{
  "encoder_arch": "mobilenet_v2",
  "train_examples": 203450,
  "encoder_kernel_size": 5,
  "decoder_width": 192,
  "decoder_norm": "layernorm",
  "decoder_mlp_ratio": 6,
  "decoder_positions": "learned",
  "beta1": 0.95,
  "eps": 1e-08
}
Rows from block 4 of the text decoder of a small image captioner, named by matrix and row number. Rows with one number belong to one neuron. Each number is 500 + 25 x the weight over its row's rms, rounded and kept within 0 to 999. All counts start at 0. Numbers have three digits each. After the name is the row's rms in percent of the matrix's.
Before each neuron's rows are labels from the 100 texts, of 14976, where the neuron reaches its highest value: "tokens" is the input token at the peak. Only what is clearly more common there than usual is listed. The data: regions of photos with short descriptions (Visual Genome).
# fc1: MLP up (decoder.blocks.4.mlp.fc1.weight, 1152x192), inputs 96-191
# fc2: MLP down (decoder.blocks.4.mlp.fc2.weight, 192x1152, transposed), outputs 96-191

tokens: "a"; "on"; "in"; "the"
fc1.731 114:499527491427537471543497498479451460519531504513525451491499465499508531485496540508496484444494499493484496487476530523485479509535456457461493515483551526519488497494493541483511502490457507532523491500499525501479476492465504509537504476518495532520497538497494484497494508451507510524
fc2.731 114:517463505495527499499484489498520524491532489478513453534508512469509476520498499529506510477511498502514505509477503449463485504525464488475515518479456527530532481506478510478537507514492519513535538506510506478473499487518553504495533473478485552485521495504475459512465471525542501476

tokens: "an"
fc1.233 086:528500461476469469484495493540491475507565498485506509534546505531462477515536473494525540530494490467506495513472494491483489531517509471503487483462543504491470484485507522491505491492542506499522456502488514537454451547447502483501528463497509501541489488499514506496504473465469508534
fc2.233 087:512530521525495483491497461470542525565497546526551524491514539539522484520515494451468507516534491516527480500524494473509471483497476502483525521475518459494561538496515515533508471528462466475532520450478518503525499515548476519540522554472501453494473480496499478483488477488504502518

tokens: "are"; "of"
fc1.711 098:510521482561483521507521521524479493534477511509514482517498480523460485483452521517462510522495520483496511524458489465491509485531511546488462510506494503534502483516530530558468566504493461540524470511499471491473506509495505503494507507511477509473529498478498491520457550517501518474
fc2.711 101:469550477445512463515464499484520518504523477495485474509503472473515448495523514482477497494518505469467504468531502489496467517498532448534547485469486512497483488496521464436516469479512534500489534468473480460492482472542480486502554505585535489509511481500466468534553490469480483489

tokens: "an"
fc1.604 116:471539501484470479467504535483531524484476543560496509485536506458437477528484486499496559513531500492528465511534497503495521512531491494486499509519515519496465464476468509482445507459575483462499483490452534503490477488491515502523497505512493464484513512473499548492496524480496487526
fc2.604 120:505461505487525482491503474486495508483476517517484499513549457543461489518485520485469520512475495506522532473502491515533502527510492518503537482474519511433503503514507506516485487482493555542461493554446519535506520542513433459481464479485467511488506521501468521500516491493454497518

tokens: "tree"
fc1.672 081:522479479505499498552507501492502484479477522512474492486495498512520467518505506461525474506501527477464528488483507501490475505501498481513448557520476509509511481486493518460526526546469524503483444494488516491548491492492469534488517512485518496511536515459480449489546467549475477533
fc2.672 079:487541474540470468465496473515499503502556495490534465458525532498478513493481519524503532521488493479512504511510518494510505500498521518487541488504538492503530518531473497520499458477482466499511545511521506500437492487522535510478485489503512503489474488545545541524475514500544505510

tokens: "an"
fc1.697 090:492493463533475525506517447556539520523477499471506485498560535506479463551477479502548520511539481482446519510495483514532512523539549516486496489510516491495531501495518466466518485509524492517503455471495540482510494472529523458503495499489505520467500478525547508517493507462465482458
fc2.697 082:487557526447501514473486515457512544462496522513501477469444449493533554493547550530513521532495534501514507492542506504495467561516491506484474526469483528497538493472474517527516516505480526476535492492526537533473540491481530521507489505495514512572505516489508478520486474508502491522

tokens: "baseball"; "traffic"; "fire"
fc1.541 126:516520513547504480507505484503478488569534515497491557522491477552472494495495503521459478514529474420500466478537487511512460522506450474500500501513505493490523498456491586515543499501497489510518481480524502515507492501475516506486531490484489470493502479492520499518499510488505503459
fc2.541 132:496521499487477432511517500513539538487514522471520480489509472540477521479498468536479546428462495470498482506467525489507478463428495506464481481496472495494540489475433521555578521500516509477506482502536497484480484479496523552505463492504496466452512477492523501502472507507461511486

tokens: "tree"; "trees"
fc1.163 118:511517488533487446510527504512490489489491515499464525507494486518449519465485509529476491454447537468485512489480493488492533455527494473508489528517497485505474457478469483553541530517531479535509493506530541528489507472469513475466509532519524518464493463509495517520456500491506480484
fc2.163 112:497537530527499473529519471483505475488499524522458455497472516517518471546520485519516543479456477519516496433475492477500443486502495511489490531492527426493521477514485505482494510465508507491467477467493516500468506502520547549507537472519572500498511521459524455527506477488506488512

tokens: "green"; "the"; "a"; "blue"
fc1.658 126:507569485486478483492480556480473522493502533479533512457482499448435499478469502482526494460524512464460506482507509486477505514461528474510491495481503519527515478513517445474509502529503539463498490510465493466544506480489498478526498516543531499543524479472533493511553512487514520547
fc2.658 126:531513514529485533474438464476498515467464507529458505537497510513553518545521482506521512511456491489508538510486496522534514462468494546504528471506485500544451487476482500521523505499486484546505504490482511525531507515506514515492484517490481496499543510511484521487488486461491482502

tokens: "left"; "right"
fc1.195 107:480507504487496522523487453475528490511440470494481520491537473509515472529488486500480519491455500507515482508513493525482485499570469490482482466492480439543445531511482534521484522496496487515533520471506539501510506556533540494449538498498535498540511476455482536442484492510499527496
fc2.195 096:493462538536512516472499491498475472464467481516481498467526531502517523545532485492509476488466512556538536482484445499554514488440467528524497510494534510470501485503445500496467522516517494514464476540515507520513525501488473490527501529480513542494478501502504496499493455520478491484

tokens: "tree"; "her"; "horse's"; "elephant's"
fc1.599 094:508474516571454492515514496516475503508487525479440554539533520520527473475498508456499509487517481506453531480514496477516504497524497492506498500514537537534486492485526558501517492494500522478535517435540514478477513534532496477467470489498547529478481508519542481465503510533509524514
fc2.599 105:479518475507522486481525462481568461495503509460521475509448497497485514491471524472472495538471501435477457534521510506537493480496547466505481511506509477482509486541467505526502483481536486492505469518506510483526481511520460515511512542548494485550497523524467506528493488515488476512

tokens: "an"; "baby"; "of"; "for"
fc1.32 083:531511502462480469499527476471555508453483498509516482519474516477505492506473476508508487501505492465486501492495569520522480514490514513506462523485476456506515519477514482544487518536498499503523526487515485495477492506537502457476446501505526490482505453539500502481456527472500464499
fc2.32 078:494507436519505536509448431497493470540472481486465519499510485518467502508519474506481517498478508492528495522517472508495526488533540446499555500469522486485468525500533517487471493437491566521509496533497518498493512463487497542479502492474500481476531495457504488541535480486493521498

tokens: "this"; "that"; "next"
fc1.560 090:515515480468513524485462513489568511491477532494548521501477467541524464504488494498502497504478458545516503464452466519495526516537465533516513505518500508482512522498530506478526509520489543496476505539492534483518458468477504488515503529463473554463481471487515532479531490492514540501
fc2.560 082:502494502483497491476504503456474524452510461483496442506510530474474469525516549517489516493560492517527504528479535535469482478486531488486475497486546506499471468531473471499495483518529443514502461532515524512448555528531525512478475463540529460496561513545450484520501481530465497477

tokens: "green"; "blue"; "red"
fc1.577 095:506500492527490508535484482496504473549542495504521490535517472450491520449478457570509498472526508525455524475539464494498486482507470515496428546458504544482512528493522484500524481506556515530490515478494505461488506506483538489486490510488499550466533470509490457496509558517514472478
fc2.577 098:472527456478530497471506493527470548523524503532499514479496470517516452542512547484481527531448536501521523495489515482497449525475499465495521440545488472511470470498486504513489524445492476484506476522520503554491516505532469471531494483516477466548489498501491521482495472483490551513

tokens: "a"
fc1.41 091:499508465527516502495491492485500478526502523506475516506470497438530500493494469475530461542527511508515503508510457467494481546515498513474439527514482585523511539512474463488466497527522438440483554498482508469529472520529512506486494480508552483527532508487490482509487497472536484505
fc2.41 092:516524518507501522484479492497475519501524495528532485529529484521478498498504502499494532454524513544512494493511508458523533501488504546542484477513569433507490484475543514532531521462492545508460498494527543463492513474472543489490497521479467489496485473491523464493484528550480514507

tokens: "an"
fc1.422 101:520547475499513516504492504519500497462527547542495489494488484469508525547517490539510514466512514503522469504510522503509483515530519467500483452512512493526492466502523522531490526501497467530502482529477452534506506467529498484540511526499515502504467478524526535524480469472523452516
fc2.422 106:493546475500505552520499516540506509531499522479465526490443520433531487506485519478549482514503481479475469496498487480515519540502519504493534516440463476488537504518500495480465506499478538514469492514473498490497495480544503575515533472531513523473509524476484526504510539495460515510

tokens: "color"; "a"
fc1.174 083:519488504506464512501499493457491496468520514465510483493505535477486511546497487498539468495491523505514474507487446501483544494496501508502514441518518514475478478530478449457487551514470527535493491492516505489477522570446502494509509508512497502513551541572460492489475474522490471484
fc2.174 082:511515484472512508521530494485474497504468515499464573509538488496483478516526538485500517516515476469500525514517509467523517515481504537438475530530503491524497524472526510515521488482566487500478528456493501495483503473551506460525473511497503490491477464449509488492473510449509512490

tokens: "are"; "people"; "dining"; "is"
fc1.252 072:554549515483516474519538520488467443481481514511543519496483482519521511515504499525505479491504510521545502482493487476493490519508531504497499518450524495539481477472538485501503522484535496540498488515517491537502489486498515544469494543516556490479477514500490507505511514484497518492
fc2.252 072:484452489518577503527510445519499505474522561468513514526526481499500508478514478473522522497487478482485492507527547498515528492520520470465500491489466521489482462514515531462489498500428545513494493526543509490464481464514531520476501501544450479477494506484525501479542455493532533506

tokens: "a"
fc1.262 099:521507548455529474492534498520488488511483489475529486517494497487477500531519480484518528479461474507498493521496492457493494490506476468514527521499466495524511561537514463572508514530537495539545507527478468468501489501490500517513444522489513506469492524487482519551520486499548490449
fc2.262 111:520494478505511552517489512462488538483490482499487526487500494464502543503524499522457499498524505486529477442514488496488544498490530523508512509459522508517492491453507512503488527481505500468500501534509552487474515538502461547495553485507495494482467517528509470458514495503527563509

tokens: "this"; "that"
fc1.564 097:525475494479512516520496475477524514527497498494495483531526431505528486485531491521470509502478506540544482489513548470564537495535486481451490489500505513506526455492485485518508476545486494510497492521511498481477500490527482496503519465462505536496465530512493482488532556545502469483
fc2.564 091:524510491456459498461472526489574498501499525522493482523526527500452504484522499492511498520458483503521528505489481490450477521435522479496480452494553481540494519508475505534504511482543503488485519485526514508506511515492484519543522537514502472478517530526526515533482460468507501535

tokens: "a"
fc1.172 085:544491482508501524507506495478481515521482528471516519522483473471475506507506522478497507472473510510534513482517518492489558510503448464493508481524494513500511488517505509548481483516505493556498520524500471502502489502453559482521467499522491501484513477480480480496460505505547492450
fc2.172 078:488549520483493476539527489505511463516519512498459514511492492473530466472508530510545493495487511511506511476500505507491505489496547494487478468505513483542488513457469486528460527485499518446506474502474508504524508520518426511491523539474496497472458499483526506533485476514494515505

tokens: "green"; "no"; "dead"
fc1.65 077:487530456491471508520483489537483544495509495484465499495552518543482490546483532552532487521520553548423484507502512496494510504483503469479509501550500465519482495553503537471479508544492466511504489517510507505515512502505502479496474493502536533511533440509513469490504501474468511496
fc2.65 071:493513526522491513473483521464512483468477524475507511472492510504522467501519505485532524475483487483528505500528481507494481496499549471518504521485450507508484479472439483461500448487500502486516482463498502510460528459468521501472539495460468468498481517511510524513508484512479508488

tokens: "an"; "fire"
fc1.767 104:502502506506519519515501500547502512510503532543527509500537464482531498502513507499527482559530484455498482535504495485508501502506541490529466485563524495465515500515475478500488527459528497508524492493522527516503467507454489505478491468505512495449438515516527479520571477529492491515
fc2.767 102:466479469501525462492480522533521514521449523501530532526470520498489477464493507516481499483543572448526482481487504487522510517486503466503515518472499494466514449501480553516483460512478519517469491453489547489513520479534539568483536501488511501485487514471503529517515555496524496469

tokens: "green"; "playing"
fc1.191 076:490568490476523492470439538490480501478466574501486526488512523465492489543499539525487508437485513507501502471472492516466498485505525483529481542542506502530494460528490473498477489495468520535512498484520493510509513514501455475478477521541465510512491500496477477503475477478469543463
fc2.191 075:508481501521504521513511454494478510486484465475502504536483509500503499534499496480507505511483486499488520481531472478516507537485492512457534458462494498484509500455500497504510518522501540452515496513498495476466544499519485516481566540515529504520527505457504475508556454496495503510

tokens: "this"; "there"; "that"
fc1.214 087:533478492490468506460481474465520505471494494509508476540536485500520489534520504530510448507490467492459499530472467447460519468511474506499464534513508555488503482566477483513524521531506521477498484521497480518526506501522533511521530553506505517443481452506460500509474511508514501521
fc2.214 079:479485515508498472462498517492469460461560508486479503528442502524496496510458513481500501547492539523522496462487507496508529486475493485494468462511520495515490497482510514533467462488532489551532514475462462482487500496498465497485470490470496479493495552491515542518542476494540460541

tokens: "color"; "black"; "dark"; "tan"
fc1.301 099:489493500474486484509496462463473520534563499478485493481510505489458500540418493489508556525424498497515484520489529520549505499493509509498472519484483481526532507522540459489484480507509455479509506472434511509513520532523486505501497500513540536510458480525511498476520520462560480506
fc2.301 097:540534530506487490519487534511512472486479470472486504481480466518524516457500515485505440487483534449476472509480489479518507483452492485503551495514490486520440470497507541475489492507545560482470511514488473510466508475474487492520537513515519524484470515502502556530517489505461516492

tokens: "this"; "roman"
fc1.715 092:511491458436463485512490507486523465491507508531523449498552518482484502482503449467488473520508533496491526476484494498505526486495505522522503491494535516515471516469516466507509526471496490488495502485524483515478477500482544516429538475457501510480538522497474482464503509469483452534
fc2.715 094:480483506469527508481530517480485496517507504480487484466533521478541511506451529517508517500497472494546471473496548492524509521497523434509506526467512505548489497503483455522541469531489510525445498461501526486493485492538486551511483470492447467480492507480487491442537519498491539432