Weights of a small image captioner: encoder arch mobilenet_v2, trained on regions of photos with short descriptions (Visual Genome).
Rows from block 3 of the image encoder of a small image captioner, named by matrix and row number. Rows with one number belong to one channel. Each number is 50 + 10 x the weight over its row's rms, rounded and kept within 0 to 99. All counts start at 0.
After each channel's rows are labels from the 100 images, of 14976, where the channel reaches its highest value: "strongest on" is what is common among them. Only what is clearly more common there than usual is listed. The data: regions of photos with short descriptions (Visual Genome). In brackets: how many of the 100, against the usual share in percent.
# convs0: expand pointwise conv (encoder.blocks.3.convs.0.weight, 640x160x1x1), inputs 0-159
# convs1: depthwise 5x5 conv (encoder.blocks.3.convs.1.weight, 640x1x5x5, trained with AdamW), a 5x5 kernel
# convs2: project pointwise conv (encoder.blocks.3.convs.2.weight, 160x640x1x1, transposed), outputs 0-159

convs0.103:43 69 58 47 66 70 49 38 71 61 43 56 32 44 39 60 65 31 33 60 59 49 56 42 45 50 66 49 51 51 53 40 35 62 48 56 60 58 55 49 46 55 49 48 56 52 62 45 59 45 54 51 50 52 43 38 52 45 51 65 32 54 39 40 56 55 50 43 53 45 36 45 54 27 48 51 52 57 46 44 43 45 36 49 57 37 62 56 54 31 33 62 63 44 50 69 46 51 57 47 47 43 31 46 41 59 48 33 74 44 64 56 44 51 63 41 50 43 38 58 64 60 37 50 48 53 52 45 50 33 59 58 53 57 45 31 32 34 61 51 44 56 34 65 61 60 55 56 60 47 51 62 45 76 49 63 58 39 47 68
convs1.103:40 43 47 47 65 33 44 44 41 52 52 51 35 45 45 60 63 55 69 66 45 47 56 68 57
convs2.103:64 36 44 70 47 50 55 53 50 51 53 53 39 66 52 55 55 39 46 41 56 44 41 53 56 55 53 54 39 43 44 64 30 54 63 56 43 67 46 45 49 50 54 41 65 63 54 43 54 42 53 51 50 67 47 35 45 48 56 41 69 47 38 43 43 44 36 30 49 53 52 59 48 59 63 59 52 38 66 46 47 47 53 36 61 53 59 35 46 54 49 27 46 52 36 38 42 55 35 63 51 35 43 60 56 41 53 50 40 42 57 56 55 33 52 64 58 44 65 37 40 62 67 32 65 44 52 41 36 71 50 48 58 46 54 72 31 34 54 70 47 43 47 46 45 51 71 46 62 49 38 46 59 46 36 62 50 63 74 57
strongest on: text has "blue" (26 vs 5.3)

convs0.568:53 50 36 44 61 48 59 48 62 45 70 38 57 47 38 50 67 49 46 69 63 68 34 36 66 45 51 59 49 41 41 56 41 56 50 37 51 49 45 52 50 47 61 65 42 41 33 50 55 47 44 55 37 45 45 30 40 27 73 59 59 51 46 35 69 56 47 51 53 68 54 51 33 48 61 70 50 61 48 43 44 52 34 58 48 54 41 47 53 53 68 52 60 47 60 55 44 51 48 49 46 51 27 41 47 62 21 47 54 49 45 54 50 41 56 61 58 50 71 55 49 42 33 31 59 49 32 45 47 41 51 44 53 68 48 62 51 57 41 62 44 58 61 47 38 57 51 58 39 49 49 45 25 48 48 40 51 37 44 66
convs1.568:54 63 60 51 45 38 54 75 52 34 61 42 45 54 45 41 50 39 61 49 60 60 38 35 51
convs2.568:50 71 47 57 44 45 45 46 52 45 36 54 52 52 61 50 45 49 64 50 65 51 49 59 38 60 41 73 40 60 55 65 54 43 57 52 55 63 54 42 55 37 26 35 45 46 47 56 53 34 48 53 65 57 49 57 31 71 45 49 38 56 55 72 41 40 49 52 50 45 54 43 33 47 43 35 49 43 50 35 48 54 32 49 50 61 37 53 20 57 46 45 63 60 54 62 44 24 65 48 43 53 42 44 54 44 60 31 57 47 49 43 44 38 52 34 39 54 43 34 50 47 48 42 38 54 50 36 52 46 35 45 49 48 52 52 61 70 66 61 40 45 42 57 42 46 45 36 54 70 44 33 53 55 26 41 49 52 68 53
strongest on: text has "blue" (25 vs 5.3)

convs0.459:46 48 49 46 44 55 54 57 62 54 44 41 48 39 61 50 42 43 51 48 46 63 63 53 59 39 42 66 52 28 44 39 58 57 36 37 71 41 49 40 41 63 63 54 65 29 58 53 45 36 53 49 53 50 50 52 45 49 61 43 54 52 43 41 49 65 46 41 44 49 60 45 42 65 55 61 40 56 48 62 54 66 54 73 51 34 62 46 67 36 64 47 50 59 65 48 58 56 64 38 53 62 39 48 39 42 32 54 65 45 54 61 32 57 40 37 49 60 43 66 76 51 43 63 80 49 65 62 29 58 46 46 58 43 47 52 51 51 56 59 44 64 40 44 47 48 52 39 30 63 45 45 49 48 41 71 48 51 39 55
convs1.459:55 47 32 54 52 47 61 47 32 59 58 58 40 36 59 67 54 43 35 46 65 60 40 50 42
convs2.459:47 51 60 48 48 54 39 43 55 55 60 48 58 58 53 46 62 60 71 48 56 62 50 49 46 60 43 61 26 61 50 49 49 56 17 55 37 39 66 34 55 55 55 60 56 57 60 51 67 40 57 59 59 48 47 49 49 43 60 29 63 46 63 60 58 16 66 53 56 46 32 48 49 48 53 55 60 71 44 55 56 45 49 57 58 60 51 38 47 65 47 46 48 40 45 60 55 54 48 60 51 55 49 67 50 68 40 57 57 53 56 35 46 61 54 59 58 41 50 52 69 59 42 38 51 41 37 56 18 42 50 39 39 54 34 50 57 54 29 67 54 50 48 56 48 34 49 57 42 59 54 38 56 50 45 52 54 48 68 46
strongest on: text has "man" (26 vs 8.1)

convs0.525:57 63 58 45 62 57 33 73 42 52 56 49 60 45 46 53 40 45 53 58 51 67 41 52 45 38 39 51 53 50 36 64 62 54 55 43 38 59 53 54 55 55 44 41 53 42 62 54 38 48 66 47 37 58 49 55 48 73 59 46 45 26 62 51 60 53 64 53 56 22 41 63 51 42 87 44 44 43 50 27 58 59 43 51 41 54 53 51 44 49 41 60 55 46 50 56 52 55 58 53 41 48 54 66 50 31 66 44 54 46 76 58 52 44 44 50 54 50 38 48 46 58 43 46 56 45 48 51 45 51 48 66 43 46 38 60 37 38 55 57 61 52 28 36 46 61 42 47 47 47 48 63 76 44 62 51 58 32 71 57
convs1.525:40 62 48 49 55 64 54 62 44 58 32 51 59 44 45 57 47 55 32 67 34 61 55 39 41
convs2.525:38 47 31 35 44 56 60 63 48 42 43 45 52 26 27 48 55 50 38 60 41 65 59 59 51 50 59 49 48 53 50 36 47 39 51 50 60 47 67 46 64 51 52 47 30 49 74 59 66 39 51 43 48 39 65 53 50 47 50 31 48 53 53 38 42 33 67 36 38 51 44 42 58 63 61 47 55 43 64 59 53 55 60 43 57 59 62 41 53 58 40 53 53 58 44 57 64 42 76 57 57 43 49 39 29 54 38 49 41 51 39 36 54 49 42 69 69 56 55 44 54 51 58 43 43 51 44 56 56 76 50 25 50 37 62 52 40 55 50 49 42 43 53 46 61 30 50 43 47 54 55 50 58 41 39 38 52 58 35 36
strongest on: text has "red" (26 vs 4.1)

convs0.115:56 60 45 36 43 56 47 45 46 57 60 55 62 54 62 58 60 50 29 31 51 47 59 61 55 60 41 49 65 49 50 42 31 36 54 47 55 47 36 42 71 40 54 44 69 37 63 37 38 66 43 46 49 57 32 60 45 48 46 42 48 69 47 73 48 53 64 37 53 55 59 68 68 27 61 64 51 47 50 57 55 30 70 45 27 61 50 47 51 50 35 63 41 47 45 46 64 41 47 58 52 72 50 47 55 63 50 45 45 66 54 72 50 43 60 28 50 51 59 47 51 54 53 46 44 47 35 32 58 49 63 47 52 38 38 48 40 40 55 42 52 45 52 38 59 44 59 51 51 38 46 62 57 53 54 46 43 52 44 58
convs1.115:59 50 48 49 59 44 60 46 68 49 60 66 62 46 52 61 71 46 58 32 54 66 40 48 52
convs2.115:52 39 43 55 50 45 44 47 48 53 59 50 43 66 54 57 52 62 52 56 59 69 37 48 22 33 48 47 40 43 32 33 48 36 53 54 55 60 34 52 45 54 50 53 71 62 47 51 48 51 55 41 25 59 58 49 40 39 53 49 67 49 33 42 53 40 34 45 51 75 61 48 39 53 68 44 44 57 49 58 51 30 33 38 45 60 55 61 52 26 56 42 54 40 32 61 54 57 56 62 44 58 41 63 47 55 52 43 25 45 41 47 58 52 50 55 34 49 58 55 43 62 51 64 61 55 51 63 43 63 45 29 63 40 52 46 59 54 53 58 56 63 50 44 64 61 59 30 39 42 44 57 44 52 44 58 49 39 41 52
strongest on: text has "blue" (28 vs 5.3)

convs0.37:58 60 39 39 56 56 48 52 45 42 63 52 47 52 34 52 60 57 51 45 48 57 46 53 47 46 49 64 40 47 55 47 33 57 68 45 45 44 67 63 55 46 56 50 47 62 37 47 67 42 51 62 65 52 34 60 49 46 53 55 56 61 54 58 48 53 46 36 63 51 51 48 39 42 67 63 40 38 63 37 59 55 58 59 39 62 45 52 31 35 58 60 56 54 47 32 70 51 46 45 52 65 40 61 62 50 56 62 54 63 57 22 38 30 25 40 50 49 62 61 63 52 78 47 40 55 65 48 59 40 64 53 59 40 70 47 45 44 60 48 48 49 50 54 70 37 34 45 44 56 31 53 52 43 64 53 54 56 54 38
convs1.37:37 39 49 56 50 51 45 37 67 56 53 44 67 52 65 44 42 43 62 64 51 43 59 70 46
convs2.37:43 69 43 46 64 51 50 37 55 48 27 38 57 59 59 47 62 62 61 57 50 45 37 38 62 54 55 54 58 49 65 47 47 45 51 45 46 59 59 43 55 41 45 53 58 62 48 42 47 59 47 46 54 50 25 59 54 61 51 39 62 46 73 36 41 29 37 38 48 44 55 39 47 79 44 58 64 49 48 50 56 69 54 61 53 56 44 51 50 58 39 57 48 61 39 75 57 35 57 49 42 38 50 38 45 35 49 47 47 59 33 59 53 51 57 49 50 35 45 39 39 46 51 53 47 48 51 51 26 53 40 30 66 40 44 41 39 47 43 55 66 53 40 68 41 71 56 38 50 45 53 54 24 46 43 57 71 60 48 48
strongest on: text has "man" (25 vs 8.1)

convs0.617:37 59 59 32 69 38 37 39 45 46 51 56 45 39 38 64 38 55 54 58 56 50 56 50 60 47 63 46 57 62 48 40 63 40 51 49 59 35 47 32 50 68 54 51 52 30 37 51 38 35 38 40 49 36 53 50 42 43 44 44 56 56 42 55 64 53 45 69 65 39 52 58 40 49 46 75 42 48 37 34 50 53 53 52 42 39 58 48 59 64 39 50 52 50 42 60 73 50 49 33 62 47 36 50 64 48 43 47 49 67 71 55 73 59 41 53 49 60 60 47 55 48 46 57 53 52 64 58 59 58 68 54 46 48 46 51 55 44 50 32 39 57 39 58 53 24 40 43 75 64 52 56 60 35 58 37 56 52 56 56
convs1.617:37 54 43 64 57 41 52 38 48 45 63 46 70 52 56 52 64 39 47 66 57 50 56 54 29
convs2.617:56 55 65 45 40 45 66 47 60 53 63 51 62 27 40 59 66 33 63 46 49 61 65 67 54 51 56 55 51 52 68 72 66 56 50 54 64 43 72 43 40 42 63 52 50 70 42 48 57 53 46 38 50 40 27 55 45 34 52 51 43 62 43 49 50 67 60 62 41 62 50 42 56 52 59 53 56 44 36 51 39 53 52 53 35 40 47 60 64 48 45 41 42 46 31 41 51 60 43 51 32 60 45 50 69 49 59 55 44 45 50 51 57 50 45 57 56 38 52 56 56 56 59 61 56 63 47 40 36 55 54 47 63 34 66 49 49 62 53 37 43 49 46 64 34 66 65 58 40 49 73 47 43 35 44 46 29 41 54 56
strongest on: text has "blue" (31 vs 5.3)

convs0.634:41 45 54 48 56 66 50 44 28 47 49 58 31 56 53 49 35 31 54 62 44 49 60 70 32 59 60 42 40 44 30 49 39 73 36 54 46 38 36 45 39 62 44 42 44 39 47 41 29 38 54 51 42 36 50 53 47 57 44 51 67 38 52 48 58 59 52 31 44 49 53 56 48 51 46 22 50 73 48 48 45 67 51 43 53 57 48 47 61 60 43 33 34 56 57 54 39 40 63 41 45 38 68 27 56 48 42 40 59 66 53 49 53 58 45 41 35 36 56 60 52 51 45 51 32 44 50 42 55 60 52 47 48 43 48 60 52 48 67 44 47 40 63 54 54 57 47 37 52 65 58 48 56 40 35 45 64 62 58 38
convs1.634:62 56 47 46 27 58 54 32 54 59 66 41 52 57 59 64 47 47 53 35 48 47 45 38 36
convs2.634:48 48 38 36 54 58 42 45 53 34 40 60 48 45 41 56 52 55 45 41 56 57 69 42 45 65 64 50 55 55 61 45 55 55 42 58 53 45 51 51 67 62 42 48 44 63 57 59 45 51 66 42 40 58 34 62 53 41 48 49 67 41 32 39 40 47 69 37 50 42 43 44 71 53 36 77 57 39 46 59 44 33 38 48 25 67 57 46 57 51 39 51 34 59 49 49 40 50 38 57 50 44 53 44 38 70 60 66 46 49 54 33 49 47 44 48 50 59 53 28 31 33 58 51 60 43 55 64 47 60 30 50 47 49 59 57 44 56 50 48 48 51 31 68 47 42 42 42 47 60 52 36 62 45 46 45 66 27 58 40
strongest on: text has "red" (38 vs 4.1)

convs0.91:49 53 54 69 59 61 60 30 70 54 40 67 74 63 43 37 66 45 61 54 50 47 54 38 67 49 61 66 57 59 49 65 32 53 56 65 46 50 66 35 38 51 48 54 43 43 42 45 56 52 56 48 43 65 55 48 53 41 50 57 43 52 68 50 30 34 51 38 49 47 50 38 53 30 53 51 71 55 37 54 50 49 41 46 41 45 48 45 52 66 50 68 51 51 52 46 55 47 61 56 48 52 61 51 37 45 47 44 56 54 53 49 54 51 46 57 46 43 60 71 57 46 34 73 55 42 41 57 68 48 66 54 48 38 51 59 39 43 69 65 63 52 49 33 57 46 39 38 76 54 48 62 31 50 46 38 36 49 51 48
convs1.91:62 36 34 34 51 55 62 56 48 34 52 66 55 46 41 50 64 62 57 36 41 59 47 42 53
convs2.91:45 50 45 36 45 60 45 36 34 58 55 66 33 49 50 55 41 50 56 38 30 36 43 53 62 48 40 46 64 56 70 75 53 53 63 52 52 43 43 43 63 52 57 69 50 59 53 56 63 50 59 49 42 54 44 50 58 54 48 44 39 61 59 38 69 54 64 60 54 47 35 29 48 61 63 60 44 53 49 60 59 56 51 63 54 33 50 57 57 46 41 31 46 53 48 47 31 46 60 65 49 58 52 58 47 42 60 50 27 44 49 70 43 29 33 41 54 49 39 54 46 43 59 58 58 53 51 32 44 59 41 65 46 33 40 51 52 63 39 38 30 41 48 70 59 63 51 51 49 55 49 49 46 44 33 47 56 43 29 46
strongest on: text has "blue" (26 vs 5.3)

convs0.223:43 58 54 51 48 40 44 41 62 50 58 48 72 57 48 49 63 59 44 52 48 57 49 37 39 42 61 60 75 63 47 41 31 38 44 41 47 33 43 53 58 42 48 55 51 63 39 46 50 49 50 36 48 60 34 28 55 53 39 32 54 53 59 62 43 51 52 43 65 52 50 48 51 48 58 53 65 55 24 31 55 47 55 48 42 44 50 53 44 66 59 53 50 44 39 58 50 55 38 53 49 48 45 56 52 38 56 35 57 48 41 71 48 46 39 29 38 62 67 59 38 59 61 47 36 59 47 19 54 63 42 42 39 46 44 38 39 36 46 53 46 55 31 39 54 44 63 63 54 55 43 71 40 49 42 66 33 56 58 42
convs1.223:37 39 51 34 40 37 45 62 68 50 35 58 59 61 45 57 59 55 53 64 59 54 56 49 37
convs2.223:27 38 39 60 64 52 63 48 36 67 61 40 39 60 53 57 60 49 39 54 49 45 49 67 53 48 47 52 47 51 54 52 45 69 42 58 48 60 54 53 55 49 54 49 50 39 30 40 50 50 32 57 53 49 55 44 54 58 52 48 64 54 52 42 54 53 53 28 51 59 57 47 66 60 64 62 51 61 52 51 33 36 74 68 28 59 57 47 48 53 45 36 44 58 31 60 47 55 62 49 44 47 57 44 54 35 39 57 55 52 38 48 60 44 51 54 34 66 42 71 51 56 48 46 54 49 39 47 67 41 53 48 50 31 47 47 27 82 46 52 58 30 54 62 52 49 43 59 64 68 54 34 60 49 51 58 35 58 55 44
strongest on: text has "blue" (25 vs 5.3)

convs0.316:34 57 52 43 54 45 48 43 48 27 45 53 56 56 61 62 45 32 47 56 53 59 65 57 46 56 63 53 53 61 32 50 50 46 49 55 43 46 54 56 48 53 54 38 56 50 26 60 36 24 51 54 48 47 50 46 38 77 49 46 59 40 47 59 40 48 44 38 69 42 40 60 63 31 68 45 59 59 55 39 57 69 53 58 53 52 45 68 67 59 37 44 52 67 61 48 45 38 49 67 54 38 59 54 41 45 40 45 50 54 44 60 47 37 54 54 46 52 24 53 52 27 68 42 51 37 33 72 45 59 42 48 62 49 33 49 44 53 61 57 53 52 58 61 54 57 57 51 54 48 61 34 55 42 49 41 49 59 50 70
convs1.316:44 52 62 54 34 60 59 60 42 54 75 61 64 54 51 58 46 48 38 43 39 59 46 47 35
convs2.316:45 51 48 63 47 44 56 50 55 69 43 41 34 49 53 45 45 46 50 61 48 47 49 54 45 63 56 39 44 62 54 48 56 45 45 40 26 27 37 41 36 47 39 64 42 45 78 50 63 66 55 62 45 57 47 42 61 34 58 48 54 47 44 50 51 45 61 45 53 44 55 36 63 55 57 51 52 46 51 43 32 44 53 69 40 42 39 76 30 40 45 53 40 46 44 50 46 49 53 41 50 50 78 54 41 78 48 45 58 58 58 54 27 45 45 36 47 42 47 46 37 58 46 48 40 40 57 47 44 54 44 46 55 69 36 44 44 55 39 51 49 62 46 61 57 33 61 57 12 56 51 59 51 55 57 54 61 48 43 41
strongest on: text has "red" (35 vs 4.1)